{
  "model": "image flow-matching model",
  "conditioning": "none",
  "cond_dim": 256,
  "attention": false,
  "init": "torch_default",
  "residual_init": "none",
  "beta1": 0.9,
  "precondition_frequency": 32,
  "one_sided": false,
  "grad_clip": 1.0,
  "final_lr_fraction": 0,
  "warmup_steps": 3820,
  "weight_decay": 0.1
}
Rows from block 3, named by matrix and row number. Rows with one number belong to one channel. Each number is 500 + 40 x the weight over its row's rms, rounded and kept within 0 to 999. All counts start at 0. Numbers have three digits each. After the name is the row's rms in percent of the matrix's.
# convs0: first 3x3 conv (model.mid.1.convs.0.weight, 192x192x3x3, standardized in use), inputs 54-62, a 3x3 kernel for each
# convs1: second 3x3 conv (model.mid.1.convs.1.weight, 192x192x3x3, standardized in use, transposed), outputs 54-62, a 3x3 kernel for each
convs0.34 090:411551554497499500489492506498508484456542541492479442444519480481458467518517605553574478463456484472572511567564565438529436531449529512500508482466521450476541525485527587501508509481468591423521555394451509379534470433499475490486495569525
convs1.34 084:545553495478535472524475471544512548451513497512526501518554531633474483487531492459511463521507528422443439506561512527494532485448467492482513451500535522463525505510553512565419540550542459536515489473475444516536493464525630503528499507481
convs0.35 107:528500460516490536446498529519519516489539497496486464455443479443480470486494487504507481531518491557475527511555500479513531484547531460484471495648509508502519453523448491539488590478470467489520507554511497525511490531458469515608448581505
convs1.35 111:522454472483541483537494502548576499514526456543495495506443504503521505532492509500494503435472452483489550510428594453547488577464452538552487510527500497506505504490424439504580481543517533504482461484450474434484570461542484562487544521525
convs0.36 099:480413531481497564473493526499455575443463514553506616517487496531508440567477548478482604479553524517491470492467476483486447445497564588474496490470543541495478556499487490540544485473458494549514491507460565468532511480505564565514585556469
convs1.36 115:500512513509467458527518542537521479543514454487521509498544518414472500430556570499507475532426519509536503505495492466525491486504490465546504469555481508490535509526448479463524469487408542526529485542451527499578496416522504477502502462666
convs0.37 100:489514532510504493478478598482520514528493477534477580542565514532545540538570514538533435474496571506496518588555465534595522473514508545477501475465465470488516564570480471443509513527442475503470477566482495500509474496539519519546454464487
convs1.37 086:457454553465479532521479538396522480502430560528438485416499395518501552513506517479433412535462540493505393429446454522505536525512598464498499441535472570543461565498560499487476604530527457520499507447552530563498535521521515554450516474550
convs0.38 107:448480475471493509470515491507570529496471515513476540494459483401467459448489420539529536502507547509487591532492496471531457506511489569486541500527505585508507517426453555444512532525502514501535570461515542536512550488523538512555499454525
convs1.38 090:489528445556542547449426477504450515481469470486480508490496542557522584592524487460496546474512535520513431470521558451529509482508484585492470524516534441485555501535573557560444562512480507501447461501520439535521459379514463406501550503533
convs0.39 097:512507481514462499486502490467503538511525435559505466607466485380470474467499531547459475463482390460481543488545516538482523514466506468549544460496477523450513500525482498481513470489489535462545560565558478508610525508534627474568549542593
convs1.39 087:436418492412503504514469512532505533537502541508475601514480521530495483438495430548482552484462452457449494514399461527482516555540480468538559500506564504502486546532453500541487513464552495529542520522524520555466461509485491497430437494500
convs0.40 081:503513476531561529491529535514498512509547521484545459490492565499414531510464588461528489471544451449452542468529490496462437505490498447490496477478498461535494555546478557554501427517496475578568531514627460613510547526413545523493520539529
convs1.40 094:494480549450456511582555572502400475526445425528474448457441459523461474474532585494503495538482520429422486465524550518536561534554522537507494549558504586549535546531501493457464481506418561460532529477497581436463505544537507503460591534496
convs0.41 103:496462553511433514531503491495481483522450521479529546506487562524467541537523512526517569512539435522502438527524575537420546577471577479465584467558598472556498487456430462468513486431617460452565445466538522449521440485532499602424496540492
convs1.41 101:475474570513517515512517531601532596472554516618476557461459513454505477485544489457502537521466478484467514540529482519511436494509569532444528555501486544536495508460470522504559492450508494479504428463534381552567457537562410523477479458531
convs0.42 104:515480480586480505476513507513431482520523589504495460392531511478491482532431505599362497566424588442495524553556480504488512456466481419552504543507487473582509395532523469559502487531534559486484519487514531512571576504507586540567476538453
convs1.42 088:449508533469514523509482493515551467527474517508548547415528480585546534525490585521526506516553447499447537526571507467464518476472573531495517521546536496439601473498504491544553503455494503477526597572483496528627475535509518459449556553432
convs0.43 085:521555575512547473496625512504519462462505536444543470526498467528503422507571456430447487429530487461501475489440363498480446540468462482475546413418482510494488527475550425528551517475487491518564503549526475524549473545476452509494544410521
convs1.43 079:478449439428420499414407515500454521472444516502502503459458479541483509538515475479504531466600414424510532513472450531500574472409550506510472516514475513565477517553463571552488533524472511552579495501545491526529557475513517481513582488455
convs0.44 086:523526550435508534509526511460521518488498533499556504492468514523498514427529450462496536534495528565510525507508517506510507517482480509543525425484540543470546473517511617536530501496468461487534480514590578511505511479507513430463497540499
convs1.44 069:445455438528445475465469525480468511492469482530570546546520454475445527427523491518488491482482423389400443449513530512479509519499468446454507482547498537464523450485521549539495419434479495540565505521508492558549489502593602508502591586547
convs0.45 099:484491440515493587547549512530537479494520469439527468522518451505525475524483461454495449480485507490508430570477501514559470485471558489536558459471502432586545499534462493562469544532535443482480451464524469550443466546528562489508510532543
convs1.45 115:541524483454497484462522528481487496512473568476490522534510528515513561564505506549476549494531519580556508510568446491507460534525399477482540518500500539524553539468511459544555496480461527428509448462524507442521447477522547489530436533400
convs0.46 088:420572465504450563509482554562574476544439535521536510508489496475503591448458544507480503438462528447509523387517452394477522533538447471475508468485482503464502454503547589539454519430541476484540504478469508481512576576489486477536546504562
convs1.46 074:528461474466487487528546579491499478540581517445452400456493498430423443456491565484558553449556431331437466474466492483426573492475560524536524519535488527513553428523502462445488510549525551582503520577560437548502519526477486547535473524479
convs0.47 099:464472472489511564564488519511482511518517517489454515506381486517457483483495495514513556545509475488467430587491475497581517500564452549514524662486509447577443524468446490466540464502542480466503525493531565505509448542563488557489499510506
convs1.47 102:532467482455513503489510507520521528545523511513540540424474538502408500492470597508455489558456506488459443515507462525522476474553440545447520594453401519510478512428622481549459480462559492452547528504479521482473485601461490503462503528463
convs0.48 089:512485513449487481480462486479556531535510503446476506500568487522502504519526596475490479544545564553460556538492547492473482471513496542476524412531447462448623487574495572500461542461458449524563513495503515572488530485514472487505526533400
convs1.48 087:450522470602496558507483480564522522458471462551549527430458484584575457434516466507587519559554546506571530462469480521448485470544476454555545542486558519488477489514498485520571509491526495484511520561554497549575520510460415593479428413498
convs0.49 106:505518519508538512451507461520456487504481451501510469484525457502510454464578513463474463480564545506513539446507456544525455475525522485480509505462497531539451548555548571480556537523561544571456544493545558515444482537495440486548559433488
convs1.49 098:552555431467513405485496556503490486470535435534474616402504483462507530491373489521510603475507491470496431437508584496497439480515550513484494552438482517512443454494442500533461533492493554480535481489528458463457504494536531472551461508537
convs0.50 110:537508522523482493458485523498548552503478539560498522527539498467421435482529511533499445505440513492475499538459510508596511473507572504477448430477572466473494523543457473556504527419483533484434559479461598491452571559574473569504508549484
convs1.50 125:436477455493500529472472487483479461488524476581545525527585426581505520461441502520522563480442448514455514529549469511511504478464496498454516444500497482464483487530473460527558573615524473454449499479485508516414548525492499485485510466477
convs0.51 095:516432502498484534503498496470478447533516468580502513494462428462474438489498476518537455483560486534512449447591491498555497490544470539437459502502470543488488508536476482588450467605479499568535563542560573510511459554411528474475460494537
convs1.51 088:515480489462534471480489510454432419562444492529462440476516543402540570385509530502493459529531524503437541478552490456510532487460466489514442527522475475569435523525562498535588487534540531527468544503447475481485548490562513479415586496437
convs0.52 076:452519519527496503485531488503519498485479448494392493530517471534502512492477476460419521489477511444502438582602518526506541555424459481489490548536489491504534502576507494467524551500479480563534476477492487536471546504500458483499517526519
convs1.52 081:564538588398467447426493516412466450529486510519513471484513570476509502490527562476545589514515517464453464473581557450513501519457516526515481452447472501452452546510517485524569581532569477490506559485482503485500539526541518520563441460424
convs0.53 087:469583498525489511488477520475540449539423508516439519480486480484563531578546452453500519558535561464451496476581513567478508466483461523455430493488588506481445505504477493501433526493552561506527573553510502560447502389449506476522485482502
convs1.53 087:469474515443406525472515569495447571420461544533480517451491523505482554484560430520458489392454453566441396469488502601568498384449505514538488463505463527425558529567516512597501515479441504513510486492488500503500519566487486476521530507484
convs0.54 105:525482467568469482457545503518497470472519502484460521490496513495424522442548514523463484519579443490545516502544484428549518476570544490538449484514464390540462512493465456520468514465483517582465414471489477532459428533475563553522524476438
convs1.54 074:489422536483516557457550494495533516530505514514475509478455501445548528501513461463411504458508476548462474442531496516426543478416531470484516546499544484510515502546474572553566515569490524527497470532614447474502507533488489481578497482566
convs0.55 104:422435448478492494500480468525519540470417451508494513502533535477478526546476526494564632553476467489639522478475461520576474503559433428448516423426491464454439529522468546566564445489501472536527486485467517507493489411496501491440462467466
convs1.55 118:518564461405450509544546540438467525465472525505526509473524482512571539571511528469457477551549532459413479507516537483472521491526510505459462468471525454403464550531493469487487579567551482480493471478471463450550539493507445477477538585465
convs0.56 115:454471480439506488561454490501480480481503548520503498458528430523471522464469512535497445535455516462504481458515483553596465529497515405496555628484520451508526487418518537505519437502470551544472422531501490495441494577552526571544509498502
convs1.56 123:565487437469489503515530524530494551582504542489519496436441441508576474502461543501473516515566533527433390472515555526466545529554448547527508538512463474534492475479533490516496501495629575485485514501552546423479490516472499430507452497508
convs0.57 092:501482440483472542498511494541533547476526450561488513517491512472512506521440430535451450488469508544585543483493504517521597465507559486495493496527572486448524474542514493511496545473558465573505507552502499405581488415505470512483464469491
convs1.57 097:516595497469460487509565482495445484515530533567506466503493518549562569525532454495463572513595537575496422523448477451568493409488452489504492488415504524476520466496454506509502481538518486518576488458427461508550558582600499493564509451548
convs0.58 082:491421477486493479538493511485478511479485431551498458507540537530582511434435561488529543513445475486515489464507480494545485511578565447433516521528537471502481524493563508498498437464534474471499521490513488538473521497490474478442463440472
convs1.58 075:498467523467427498576564566477488494512534566472528493479513529543539573555532511536525583522553532516504502408566500563496498541511487528493475504443460507468497474438477447496452498479501505494505442525528538502549562492478514504445530511446
convs0.59 082:447410457572551503480512536428537505532600486509535557505516559492522495486456496485499517476465512510535494552517545492478408517472455429546534551436492462500493469502509472511522499515450499589539461478513433590501488538488499511542480485503
convs1.59 088:529489605435446520476470542557507572428476564443518473390541551519547530497463441479504548498509488521507510494472529562552562509450541515495461477470470499439591628531536543598475587546437543493529483521484488454458486570598557467579437485480
convs0.60 106:479493421504475515437522464493491527488487516510476495505521496475468516504456513529537549508469523506453490478498471509546534482567456484549430534481498515500468430517518467482462536468514568535517512463467510470457525435483512540511506515540
convs1.60 109:495510541545520517495431475547444498509449506446503493499482477496497510583448523598482459465558566519513440516473504520534462504490505500554496486453530491508442545487479479457540497466574539504488474473511435480484527446478491533447470554419
convs0.61 096:507528443527500530448504513539531493486531469444476494530489438526503458481494449548501516492511581468527454565552563461491506513453574566542528485533466515473455492454502494517451472531464540485459467509513571459449528496513555480519494457551
convs1.61 089:521497538458479485501464415500502520588478431482449515515532463491495383515558450465525493479499585540510550452521531455458583505433452494490447457494469469528432484520578514501453509567561486513542442446453431467477556543624420536453506510517
convs0.62 114:459454507505529516515535509500499484522537525491486534459540529483532502555530526516531476545395524488486485527540466541505525510466579477484577539553491591454448521485536440481512479483515462552568528562465473441515519472581549566439468489451
convs1.62 115:510493484478516453543532432560545460470528435490480528537436507541509496418510494511451519436559486432476539482506480533583453475421531528453504438524524541535531512461544449530498523432465477506576543425478447564503495500368442495534503472470
convs0.63 120:512513445504473545483515446489470486507480576484514444443513473510435520490485481436456500536494630464496399477519469555513509581531525477480540564422554470576495546558540539553501406492493565485520460548488529478484505555455472479511481499466
convs1.63 130:449458624484397474442486529495429502504530463429533481481595459570478519572531500537498531494520383437522481548486473519458528497491553540446501479451463465453508490546512554479438503538505541461507505475535493497499450425460498525473541432504
convs0.64 088:550487498473556535481477486536452519478623496496542512514573528547428476569511498495565527535442525524495441471519483512593525434455538470461498535438449486450585505529539457529496431493500506444506534454495459517461556487530448531474474513545
convs1.64 087:426538497444536561491485597565459478506525441561540584494461423572566546524446488511479528559548427394618535468531444530494492491483514451518479531476536474481529425522515507478533473496486473470426426560490510536521425432520506478566498400507
convs0.65 101:505447485514500503482511556511508514468478506520574506440538545503526471450547518471634706498453499513475460448480514488531562538484534483478583524491493484497601538474443473499503511492472505503467470496545564475522495522487504476469491485492
convs1.65 098:532556565469534571490452456570556537472486526503563521490508570480479546557537574479484432477520487497537569516521479464500485415469499506481574479543524512464492515495418482531523498488491525486516505471433573503511552468502520473531425540586
convs0.66 106:504493560442545524463562484496518478444520459462451469506479509478542493538508476461485542474556496492516426453485548547494537498475481545563574408517517503471446544518518490514505481515530529434436579522465437444500520555589477523526603462492
convs1.66 092:533483524508494518524589454409486519478444506407469519552450503443504538565515549477447460476501666547499511485485495413539466426445557478517511523511475506491446496552460469505480449514474486549543535465523512494532633616470434472523479440474
convs0.67 100:519481408464549560505506477495502523539475621489464490565501465464492507520483547557437446498565600576447542482474469571521456507539474534498519510409511554461514561543546500440496436500533486518434529552524551337553577455454562516450482525514
convs1.67 113:539488495474499530491498502445543453469463468507483501498395530547460437532545421538536476490578432522517524460575485528429536529520553563512429566505492500501531477542561516494433491502530443519538520429557548561472551474490482445542478493446
convs0.68 100:493529491527510544451549471511494480449643492490578427535438575513423485502445483482504577483478458485569566503524600451531578487459521484508442435537496453484490484496538528530516437481498482464533510486492490524542520555484526575508418488531
convs1.68 099:509479482434524491464511435487473567503434533522486539503509583502612458461496481463541551494544495499484492426451461468463428466521493500489505468434515451456545556530532520569512504620497526497458493495516472503556473429506459478517517518462
convs0.69 099:489453515488482510474552508511499472481446511523509459568500424502557546524489533585562598404487478568511382484451482544479541480471526542506528436523600475500458501460485529534470428466532509440491464527509514464509525511472518438480486549493
convs1.69 099:538456466455420462480504497576528462550546473455471530537452408436536494509531519525529475530489507511507454490470537429529536530540497509523495515494448527491507483463560452474480489489450509493468480528460503504513574468485453488532521514540
convs0.70 112:517530477492492542498587496477438501474468468520520438505466446483478519464503510479563527538459579477487511475515577517494501465587508570453556495522536593552516544444420468453497521448488448500578547476547492576463585475544511438543519533541
convs1.70 111:463513482562533518466528445407486470488522493464558479457505481516503457494537476499525521496467519428491531477557483590521553552558487523501487444520552515542532479538547599432468480492461478492436508512442444515471520470495494508494574503439
convs0.71 107:441568500520475486506506486492565521520389497462497479479542490494521534488532496618558451511484616441532491520510530506555563439482485459521592539497491378549518473537548501504465511542488473523471413519420534511465514514544503469450545454468
convs1.71 106:523469432504548491509485524557470476500450444518456529465487516443573485487501554483462466583484494504537556522498455473497448468464543524475506497541507520489467508519447487511501485477487555488452481545577481506437513565522484452494468450546
convs0.72 123:537473528548483482507512492520456521490487534537529540529480527461467499495510481513451446467509516445492525510485562527472536543539535448523474479505509493532520451547502495558463530546478509467497520526471449454472548587367606478413609542459
convs1.72 119:407550514486514494425491506485556446529527481519572516562445469541449449486460465319559563462552515414581442547469553517541484461554486448575478545529504525517534519479500535400595468460554490531512549519458519531574563492465538520375494506584
convs0.73 120:497521498484548547515423503477521545478571539548459532470465490474524461511473431488516496542543484562491515570464521455644473502454446517475477556547502516389481455530476527482477513521541478488518565484463418534530655456488562498440485581473
convs1.73 116:501515507500490479505480481494532489482482483521476471574559485484507492501530547526505563484455432516547441446444512470481538495499477510537568496460538500479505503503344508465495510517463477511534489543512485514505445457547487518515510466488
convs0.74 124:466504456493524533552503506505517479541468438475525539464539551474488486540433474530483547465511488445510447527507528555585494523463492511568582450531521472484549507519496498490523458473501495504473487505526391543473520510509468502526462470531
convs1.74 136:506525489479485470570543521531526487536482503539503505498490486469496470449389528504489449417459525501438454495530506517522517557424480484517538507515530531493498539555459521481528545523395524507548515525425467504533559501463487502439459556510
convs0.75 100:535503543465500528474548547470492466505476541500485401543475429537526481470462507537533508480545482483485529526473549548476481563522454584447533509441544479548560541528459502450514447524491563467512512504523502497520528506472507493463428434507
convs1.75 108:424508519491509503519475456561537510535521513448534404480462561554573434530441485521483535492503520533486565494515488576507497494428526541464504537548509503560445442446552487468458520444450461477471456458527452495572477438565399579475483471490
convs0.76 117:483470547540485436484490541524497489517490496496513470461484481508543469488482450463523519499489517479527597510504529454530546504522511422569471502490549581449548456499471517529494485477497554511485419516508480480514489520545565447619460498454
convs1.76 139:493514518467485522482501483515527481505455481505456512516478560489551474498567463479513454431514501462524486527416482486512490491571490458482500449506466444551484552514484494523441530494522468526508437560428500533428469427503543455560481486484
convs0.77 113:481541508521521521545538508465449508430542603496497466485470469492482434503520521465509449549417514444539456570504523480544481452486515537477602532544487464516506436464475500530506540457522608497523458457526505535501504491534503497577546494441
convs1.77 123:507472483535445519495474508505520477497489510488508487501502469508488617481429457528506535453488432538511510472502508485445495524490517539467495537499469489509560495481472535472471498552429504519505448478522488480487467490476425552442480564472
convs0.78 091:511496468516482500516560512539583454537542534496520427466505456602570483531492528492514556475594418507460534487476581534484503539466441502424498449504472512473516565569489483496463415446567401538497507481533496541558459507523494471473465421419
convs1.78 096:454473503520576467496531434517524546603491523458493537497492452457487411499479491466536459501515513397512565508515489461455499490412463496497524524527552514473507498518516509420393442439525465505503509507485567500549520524448462502538567540543
convs0.79 084:496477535477472470512491480602450517495539454473556459501457504523514532497515476500505474477546511490474555534460473527619474460518412480507449560495476558497480507481474534461453509551521524508486569459468496476553499536495536497538533474520
convs1.79 078:452477455534473495528454499503429498519526456530509444490521456447495528516431402439506563521479517521498482501490534479414530520462478486500488478513470474566481538491514489524497485550509467475535520467492509410477538483498530503467519443564
convs0.80 097:475523493500515487498574508467489471539571454498487519442487527549483498536518434522465516489543572474474580481566461513512431449523453431579484474489492488547476502515475576435573481591589487546466528500533507446563450536560451572494508522493
convs1.80 100:557520443580506449558525492560480533479487504520491521456496538487510504424516546511499422546465503448525514511509506529468486498463369480426476535465466500477533478409487504513427533488521565522519545477502553441538544513601484484462458515496
convs0.81 090:399521508471553515483502516447567457494534510545505496494509482465588486478553480520521440497526535517512502504453445472468534501482562457514498481497483545521381472541533547561495501460499515445493562504510531465410500561481540507536515477462
convs1.81 120:479474495457467447556512547444438464533524567431491440431499381557420440482460463459434492482481548508510477497480443506561519524506524507484489511496475583517583474487550487512524526492506524494526555508520554482535569482534476514527533510522
convs0.82 094:477449511467483536450560537470497500515496496440520474517484573462574523486539480525423552500448501483522521523512476562500532522481517486523457484494500450518474546495501525449475590448511576512494490520535457533531454497438515536480496451525
convs1.82 110:513505553519528519500475517551502517432506531482500501518504443544478618474517494514461466496470432468522441484448456499589527452441499488500525512535460556461514487494514486518507530460543490539508486506502458498401524590508489483478492507522
convs0.83 103:580541486506516463447550431524468441487473520582547539460514515490465448504507502456533505423434529451451481460570474512506521480522513453555481481506498562470444546569533440462522582459441509453499494500452535454471526490475494460515515426437
convs1.83 093:501507539540474484466451523466558429532496515478480501489418532498489458488424481473484486440548552451464427458495500457565517458475537448537443449556505533459462539486454400494473474480484413525482522540500536514564559516472604485538471473541
convs0.84 087:462536517517486554489557524488533491525475467492451521512569435485500507541471491445450452503545467452492410394484549512541466483510492609430452537517487555464585474487484500533524508438471435459442533447527437546514496464501498511460524536502
convs1.84 079:489445549486458486457472476518372498514455547563449427493494499557544503538529492513482491499506531523449555577518541585513531551481541478508518525593493502556516485526455462460543410501470535462491460499536512593529433551512517453515591495495
convs0.85 106:498439511501527469477535499523521468480481504467480484514480474481488540514481474503441534545540438518537520522493525523577462530419519417420525468494495492474471496522522541488515418510515555488528518526469510488539445453447501508484461479513
convs1.85 126:521483505462567507472501468523455591466579428561431483470494521429588490520501516477474497553474472496550532547441458474559431457422537506540517482493569464482476497510488533576457491476531500503517472518479524405512435574470521610393575395518
convs0.86 093:425447528540496509448456542455488514528529436501467470509513481466470532480492507537491507496484443522453480482495503521538519489570524585551410587514399473510457416463522464426506560435534544488466503529522552533478492451376509518434461510491
convs1.86 104:466499592516486478500511510440450440454480440391511527473521541488481480444472490526520521469558581517491490449415512510414523469537482500533453456427451504507474490478550517525529485458536569478451502493434464500436511409415489407489443490483
convs0.87 100:471516527506517513465490476484511529487470434484425530469510480485442488470456507492497519564510493494436480524436546467538484504561534524568489556481492514502494509514495426465465504472518522451452450506494483499504490522493449556487526480478
convs1.87 064:467444486497528397452488463502540512449530427527475450537474545435533511395477504471558457490438463461448554542537545488570563477457481507526491503486495489456455535496477516562649541538491507559510544479523623536480519508532462500515495482505
convs0.88 105:489522496527515514528467488526425523518506564502506477549515494500515567518505476509520446528526613542478506486512543470414432543407534374521541548490471514521433525461504475559533494483541560561459442478477530526534576515486454547504483532533
convs1.88 118:525542518512491532545550524508518530529493445514533550599455530455578451483482511513516503483503486500558547571461471513585460459505481504555481434543499472440486463465572461437515534455386529488525481549480490530483464473508546475376497524448
convs0.89 103:568499458475467499501541491521470520497492608490507441445472476493551522421525531509447517453469591475461445467546462475470470540505528413511522453477464414456512469524472432480471491510506555435577505475481521455544474454610510595492473520500
convs1.89 110:518477479559505549529505523524466449451486541546483428448505492481458462520500438511461530498512477465568488541526471438503505526517438462545441549469516497524585529516477510438549510511465493406505540475388571484561507511503477470509504411529
convs0.90 092:487530461442489511476481522447556489501441544450539528449468541519512518534478460517479485482548463562572507448464467509448455544483487471571554484452565518521511538545416544543516399533527482472490494555501438488572519481434437507501459466487
convs1.90 088:396454463474484485529449455493501536540481502553447469504475527452434533442512461451481500439489441547509500517549458565526515481461527518401491500480488561547511494508477510468461440405432497441509451540523496506576486503525467483522549497487
convs0.91 091:501509472500507500455499561504503565538457529557547487474520507524461539462495511496554431533503543517545504491460586529526528483511459459524544506480490553514534544475471470484540500520481538556470545519522518514534561496467546522507512473577
convs1.91 090:546519542503459537461510523493478539426526508541480502509544499476503448518521499460542430517458460566586508577513572551514504499459533460544494506517494513479469496500461500458443479486559456579489434500421489533538489476482494525417462445536
convs0.92 102:495481560542560528478559523517449447533474543514502545488551478487440476572480490514500470552477530465456515539511467499542495469528423404501510439508506532520476558556421452463501593500546495489567546459453460571435453462518485484484515565514
convs1.92 117:567424415462517497477524514505549525546515527543559431484523437543472545559550468608560489499534504540431478523483524538546513561459477543437530554510547475507514401528522497473502525445456561441488544483510497502584468531484413484528527519528
convs0.93 100:485471508466523500552492535463490509554438501493502544494461515434528502504461476526472571515477503552528437494500479476520449522576467566537474342527554568556474524563487529541516433516528514479494519518485448454500466556489447483533468587532
convs1.93 113:449551496570494430479499501515516586594506530482559529568548483417440515544566517481482536465468479552627620536481464559484447546469541530546456511531546516473540508512460441431561509503498533569554527489525556552506544436571446579469481386511
convs0.94 085:441521449539520536553501533519522478498515465537495482421532518509486557527485442528558492447522531481537503475593493560531498520508545468471465463558489549511493496462539503461499464483463497557442448408561455484533470361526543417456465470492
convs1.94 076:468523483418444480521473492436505441436480527493492531512455483436463514381473472440496473407560502499529506472462551502507584512506575544475432462478479481447496514556514488557428478444576516482519516525468501519525451459530502468519475426536
convs0.95 098:480484443484463513469563519452475469526464488442575519461509473572503508468557533490509526568415531444601501557520429477553521568542515496451550521503518480603411476501492520553559509509511489524511501519457524524498465428494498530451521490449
convs1.95 093:516556509504493567476436497492474517398513421570609494479504512434434469569471470516432520418452423531511595454504527479531597542551457514485479488546483482431540439472449503401482453496382565518449532528490493458523395497495596483492523566564
convs0.96 133:466490477513533442489512525486531440498493477477505512544516455489489473474473495480562454495521520530468507517471567499528499528500554428426488543482508496474598502506466473524569499491490532503511501490536465527535553524377476487603562487492
convs1.96 162:539437506570479463520524509475515494437480527509456482511508511491492504567552483548510494492470543464568505531486490353529511535586495478502499524521488497541548475481516520449494442526479484469523477528505577542574537526531491485551474482518
convs0.97 073:544427504518574525494517515481496493482509460492482523546500487538473527448470509508475474535442526483482523440544461470556462486549431495477531439494586420550527543505515564538545536498488484435549452449603451532513458447542385483563444509598
convs1.97 077:503503485435459436477504452414495454459573496550496528499484566406532528464545468505460474441509491455486478483535460503586419545521475518487488496468549500541582481557558475517509469547441550437596453533511514496515539466543488452562503506545
convs0.98 098:455522487484534529502524565510528492538566560504459512459479482513602522513522505497434527483502471486524554543478555489511553464488485549481528581536474505489567525568518538496468515544492511518526553417545490455481544466504607465493466478440
convs1.98 082:483505554495436482489526488525533500550486553492494448413458422494443391490514486517498491562496522497548496490513453426423542411522511489509499522480476515484466427502497513505498503513527487589545517546515481505495571528503541542456491493476
convs0.99 101:496496518523509500477517467509479470536493512524482530509501528437533511506545452471538519538509489529531428450562518438597555503520531561481489497501507480468546538500470529468515505466555530440472525392497455461495536439480470476449511471459
convs1.99 116:477526541484522502511529479486442551493476505530437561559603485495516542461558452463527494470476561499493526571439496472443504503415534475539540457501388553467457545524427573476458554498452486486520460546438515529508452565386479525517498492495
convs0.100 101:502525493531513535461516589478504441577532567408513534530551494511545440424423465495448493500549583432521463481484505471534470481470518507480479536497514540563552519531523530494567454489470536456535550482519517555519444452507514515580508494496
convs1.100 090:440498510548557591445538523540481539434501457504485458549475507476501502518504508549570631428462484479549518538517490454503470499489590480497516471532468507513544493487510559513492519488432434454455568606507482511514513432444488448449491513492
convs0.101 099:435508480542501514431548594470581452521382526553495565533539546590455541459528508498513559500380568458514534497564547514555511500480488467482548539461423536508549526532535516546500556496449483443402508477493481508504526500538490513576499463475
convs1.101 094:461489511517484475497523548491520497503462549511461507516499442519454517515452556432468519468489543429510501558439430527545488512530553470498529520479546524539588525518482449496506568521473525544525556474496536467561586481548424574475493503435
convs0.102 109:528459540452579485495512498491472561546519434543397492498529484493547484483491563464526466502486576460485427506539507518553511534602524525468493596526542381505452499496482482530551513572502501473478429416462480473506501476506511524552508564497
convs1.102 112:503493446523500546462496496433474493515488526497468454481436481492520494505519483335439523499515435482543536556504484483384478464517535445541519525491481478483497408406468538537531444475559481471425466605512505481398507483472496484502528513489
convs0.103 089:524576508521524488447534460477439560512468570533513545491570565528519454447487515454540535523552483555535481562497461533422466524550508507486523524463563504479586476543489560528520494474522492505535545472545528512560465483457549417460559410545
convs1.103 078:498472501507463475510472510480449444475440490506521541501479521470544481506475532488463551479486526509535507562452479526556447469538517494506533487534492518557465512479461509454496470555561405582483509595494509439447511532518523561472463449527
convs0.104 101:490532504480524522547454506529523487522538410538532504463469473514537492517555527510504402437499500522497527519562461511559422539461560478577503513522494527451483507537539526489536640549435528597537481428469477545489510543526485537459451445532
convs1.104 088:490531511462563544461500456492463520588469531538438523569509474500542491575529476468530550492441544549534486512440439465503489555455506459498521503474480500490524518542553469485536562471441481478557514493490474469403547502514489437502471511457
convs0.105 107:526467494479486521510469478497481516492497508480530538523512513517483539449439493477494523460502538446463515491496509482549508543530594568503537448436451457462520487521495524481448519490498523411469517484480451500478632500530528569529472424485
convs1.105 104:492537491475493450512493461538511554493487397555476481454597587533524515465507415462441563513513474552496488564540488458585516492492482461493519522464469493456535595465472539542382498510490424522485435430509509486512522514489445471483546419513
convs0.106 092:570476476454463479512510471573493463516426488467499478532555538503508538488521534550494491457469505504549481481450515530560460530523493500585519470535487519484487580537527525510509446477532531463448537545488553487556558533493561443512461574492
convs1.106 090:475503545560506498527523549532539501523590475549545458504465533428497449511481392497489483450473461535579464450505508531548595449486477495520513514495479508539539480474528523472422545514490509582500499482461457543536546531511455465490428479458
convs0.107 111:538602517499498497460512514457468539507482468558494467519523481505494528507399466518440457472409393513485514565465486492505472494475482530514531514474435479521521474495523549539537550432498515512484441540569516499496474514513480444471516529533
convs1.107 095:498517509553483497491456474471458469556529495486522491449509489544462488430508504467498537458485554519525472495488501486478480423407436488487501466500546490458452569522523471440513482492518467526529550533538499528495567544530548542501473516545
convs0.108 085:438517584551520543513504495520568481480464423522473497538475421506582480459596502542455463424475520558514442473555514453526557492500486441490558502579491535543516494579554476544502533511383424471452564473480533543523502546573531495515510493491
convs1.108 088:497473414510531471479517526502437444529495470524478518486433513490530435508564510528523455520532591506538522551530557510528484503539562529485500483498492493496490506458507418474509500452487503532411487506489532547508517506428533564510483500511
convs0.109 088:453513489531450457526477454466509556514488507500562450529518533505474492502490462500456463503535523520526433435552449489469484516486461511429462485487473492522458441436511541481500527445499572440526484486478579482446540448521482517529490506501
convs1.109 092:467498545527523487509461499510541520425522532549508500436531519539379493500501451490491521496451455459488518497508527531528525529565459536498530573519438515534548440472458457520578531506453522526501472482527497518442510571477526536495532483454
convs0.110 102:456537482518500513459511568496552550510505537531571487435556479486473420527485524503460543478543473445470472457474463515520481523505455465499485527481504462523454483473408435414570526525500535577430545474474537471510518519539541528534558480488
convs1.110 103:466526613546461483506518544528480471475568615490460507480444506548476458554579549551453454510501600525560542486545482426542518468607547488465502467510504503493524508491491459450554460475534498464481516473492518519514507517544469507551438537522
convs0.111 112:478519478465489518496536561498537523526480535517495456481482500546492535515490530437496538519560452532530500491545485546513476456494541484501570509525485506540463513496499496518424459451497483471525467499531460467549406577605463416536500436487
convs1.111 113:503552477424518486535551504587438515518554470556466463478521483534525447534536500495532535485505508433535572569424460530490472439584525508554547507544460511491531478484459481434558605520527528481514469500436524497490404538565514513453624416409
convs0.112 102:494485444455547479528485543458531489444542444511474482479469488545532518499509481458523508438547564536405537468412583491438497496484509443505513422506537511501558447535449476512544431532575485494505493542497425593445505460492473464488514518532
convs1.112 094:510544506515480497498510451507506468515535485499476571544548461526521519445581523502487469487483534494491639477548453471485470429495509490495525548445484495496506490495512506508479509469503532490493516547453510510492519522522464479537443475568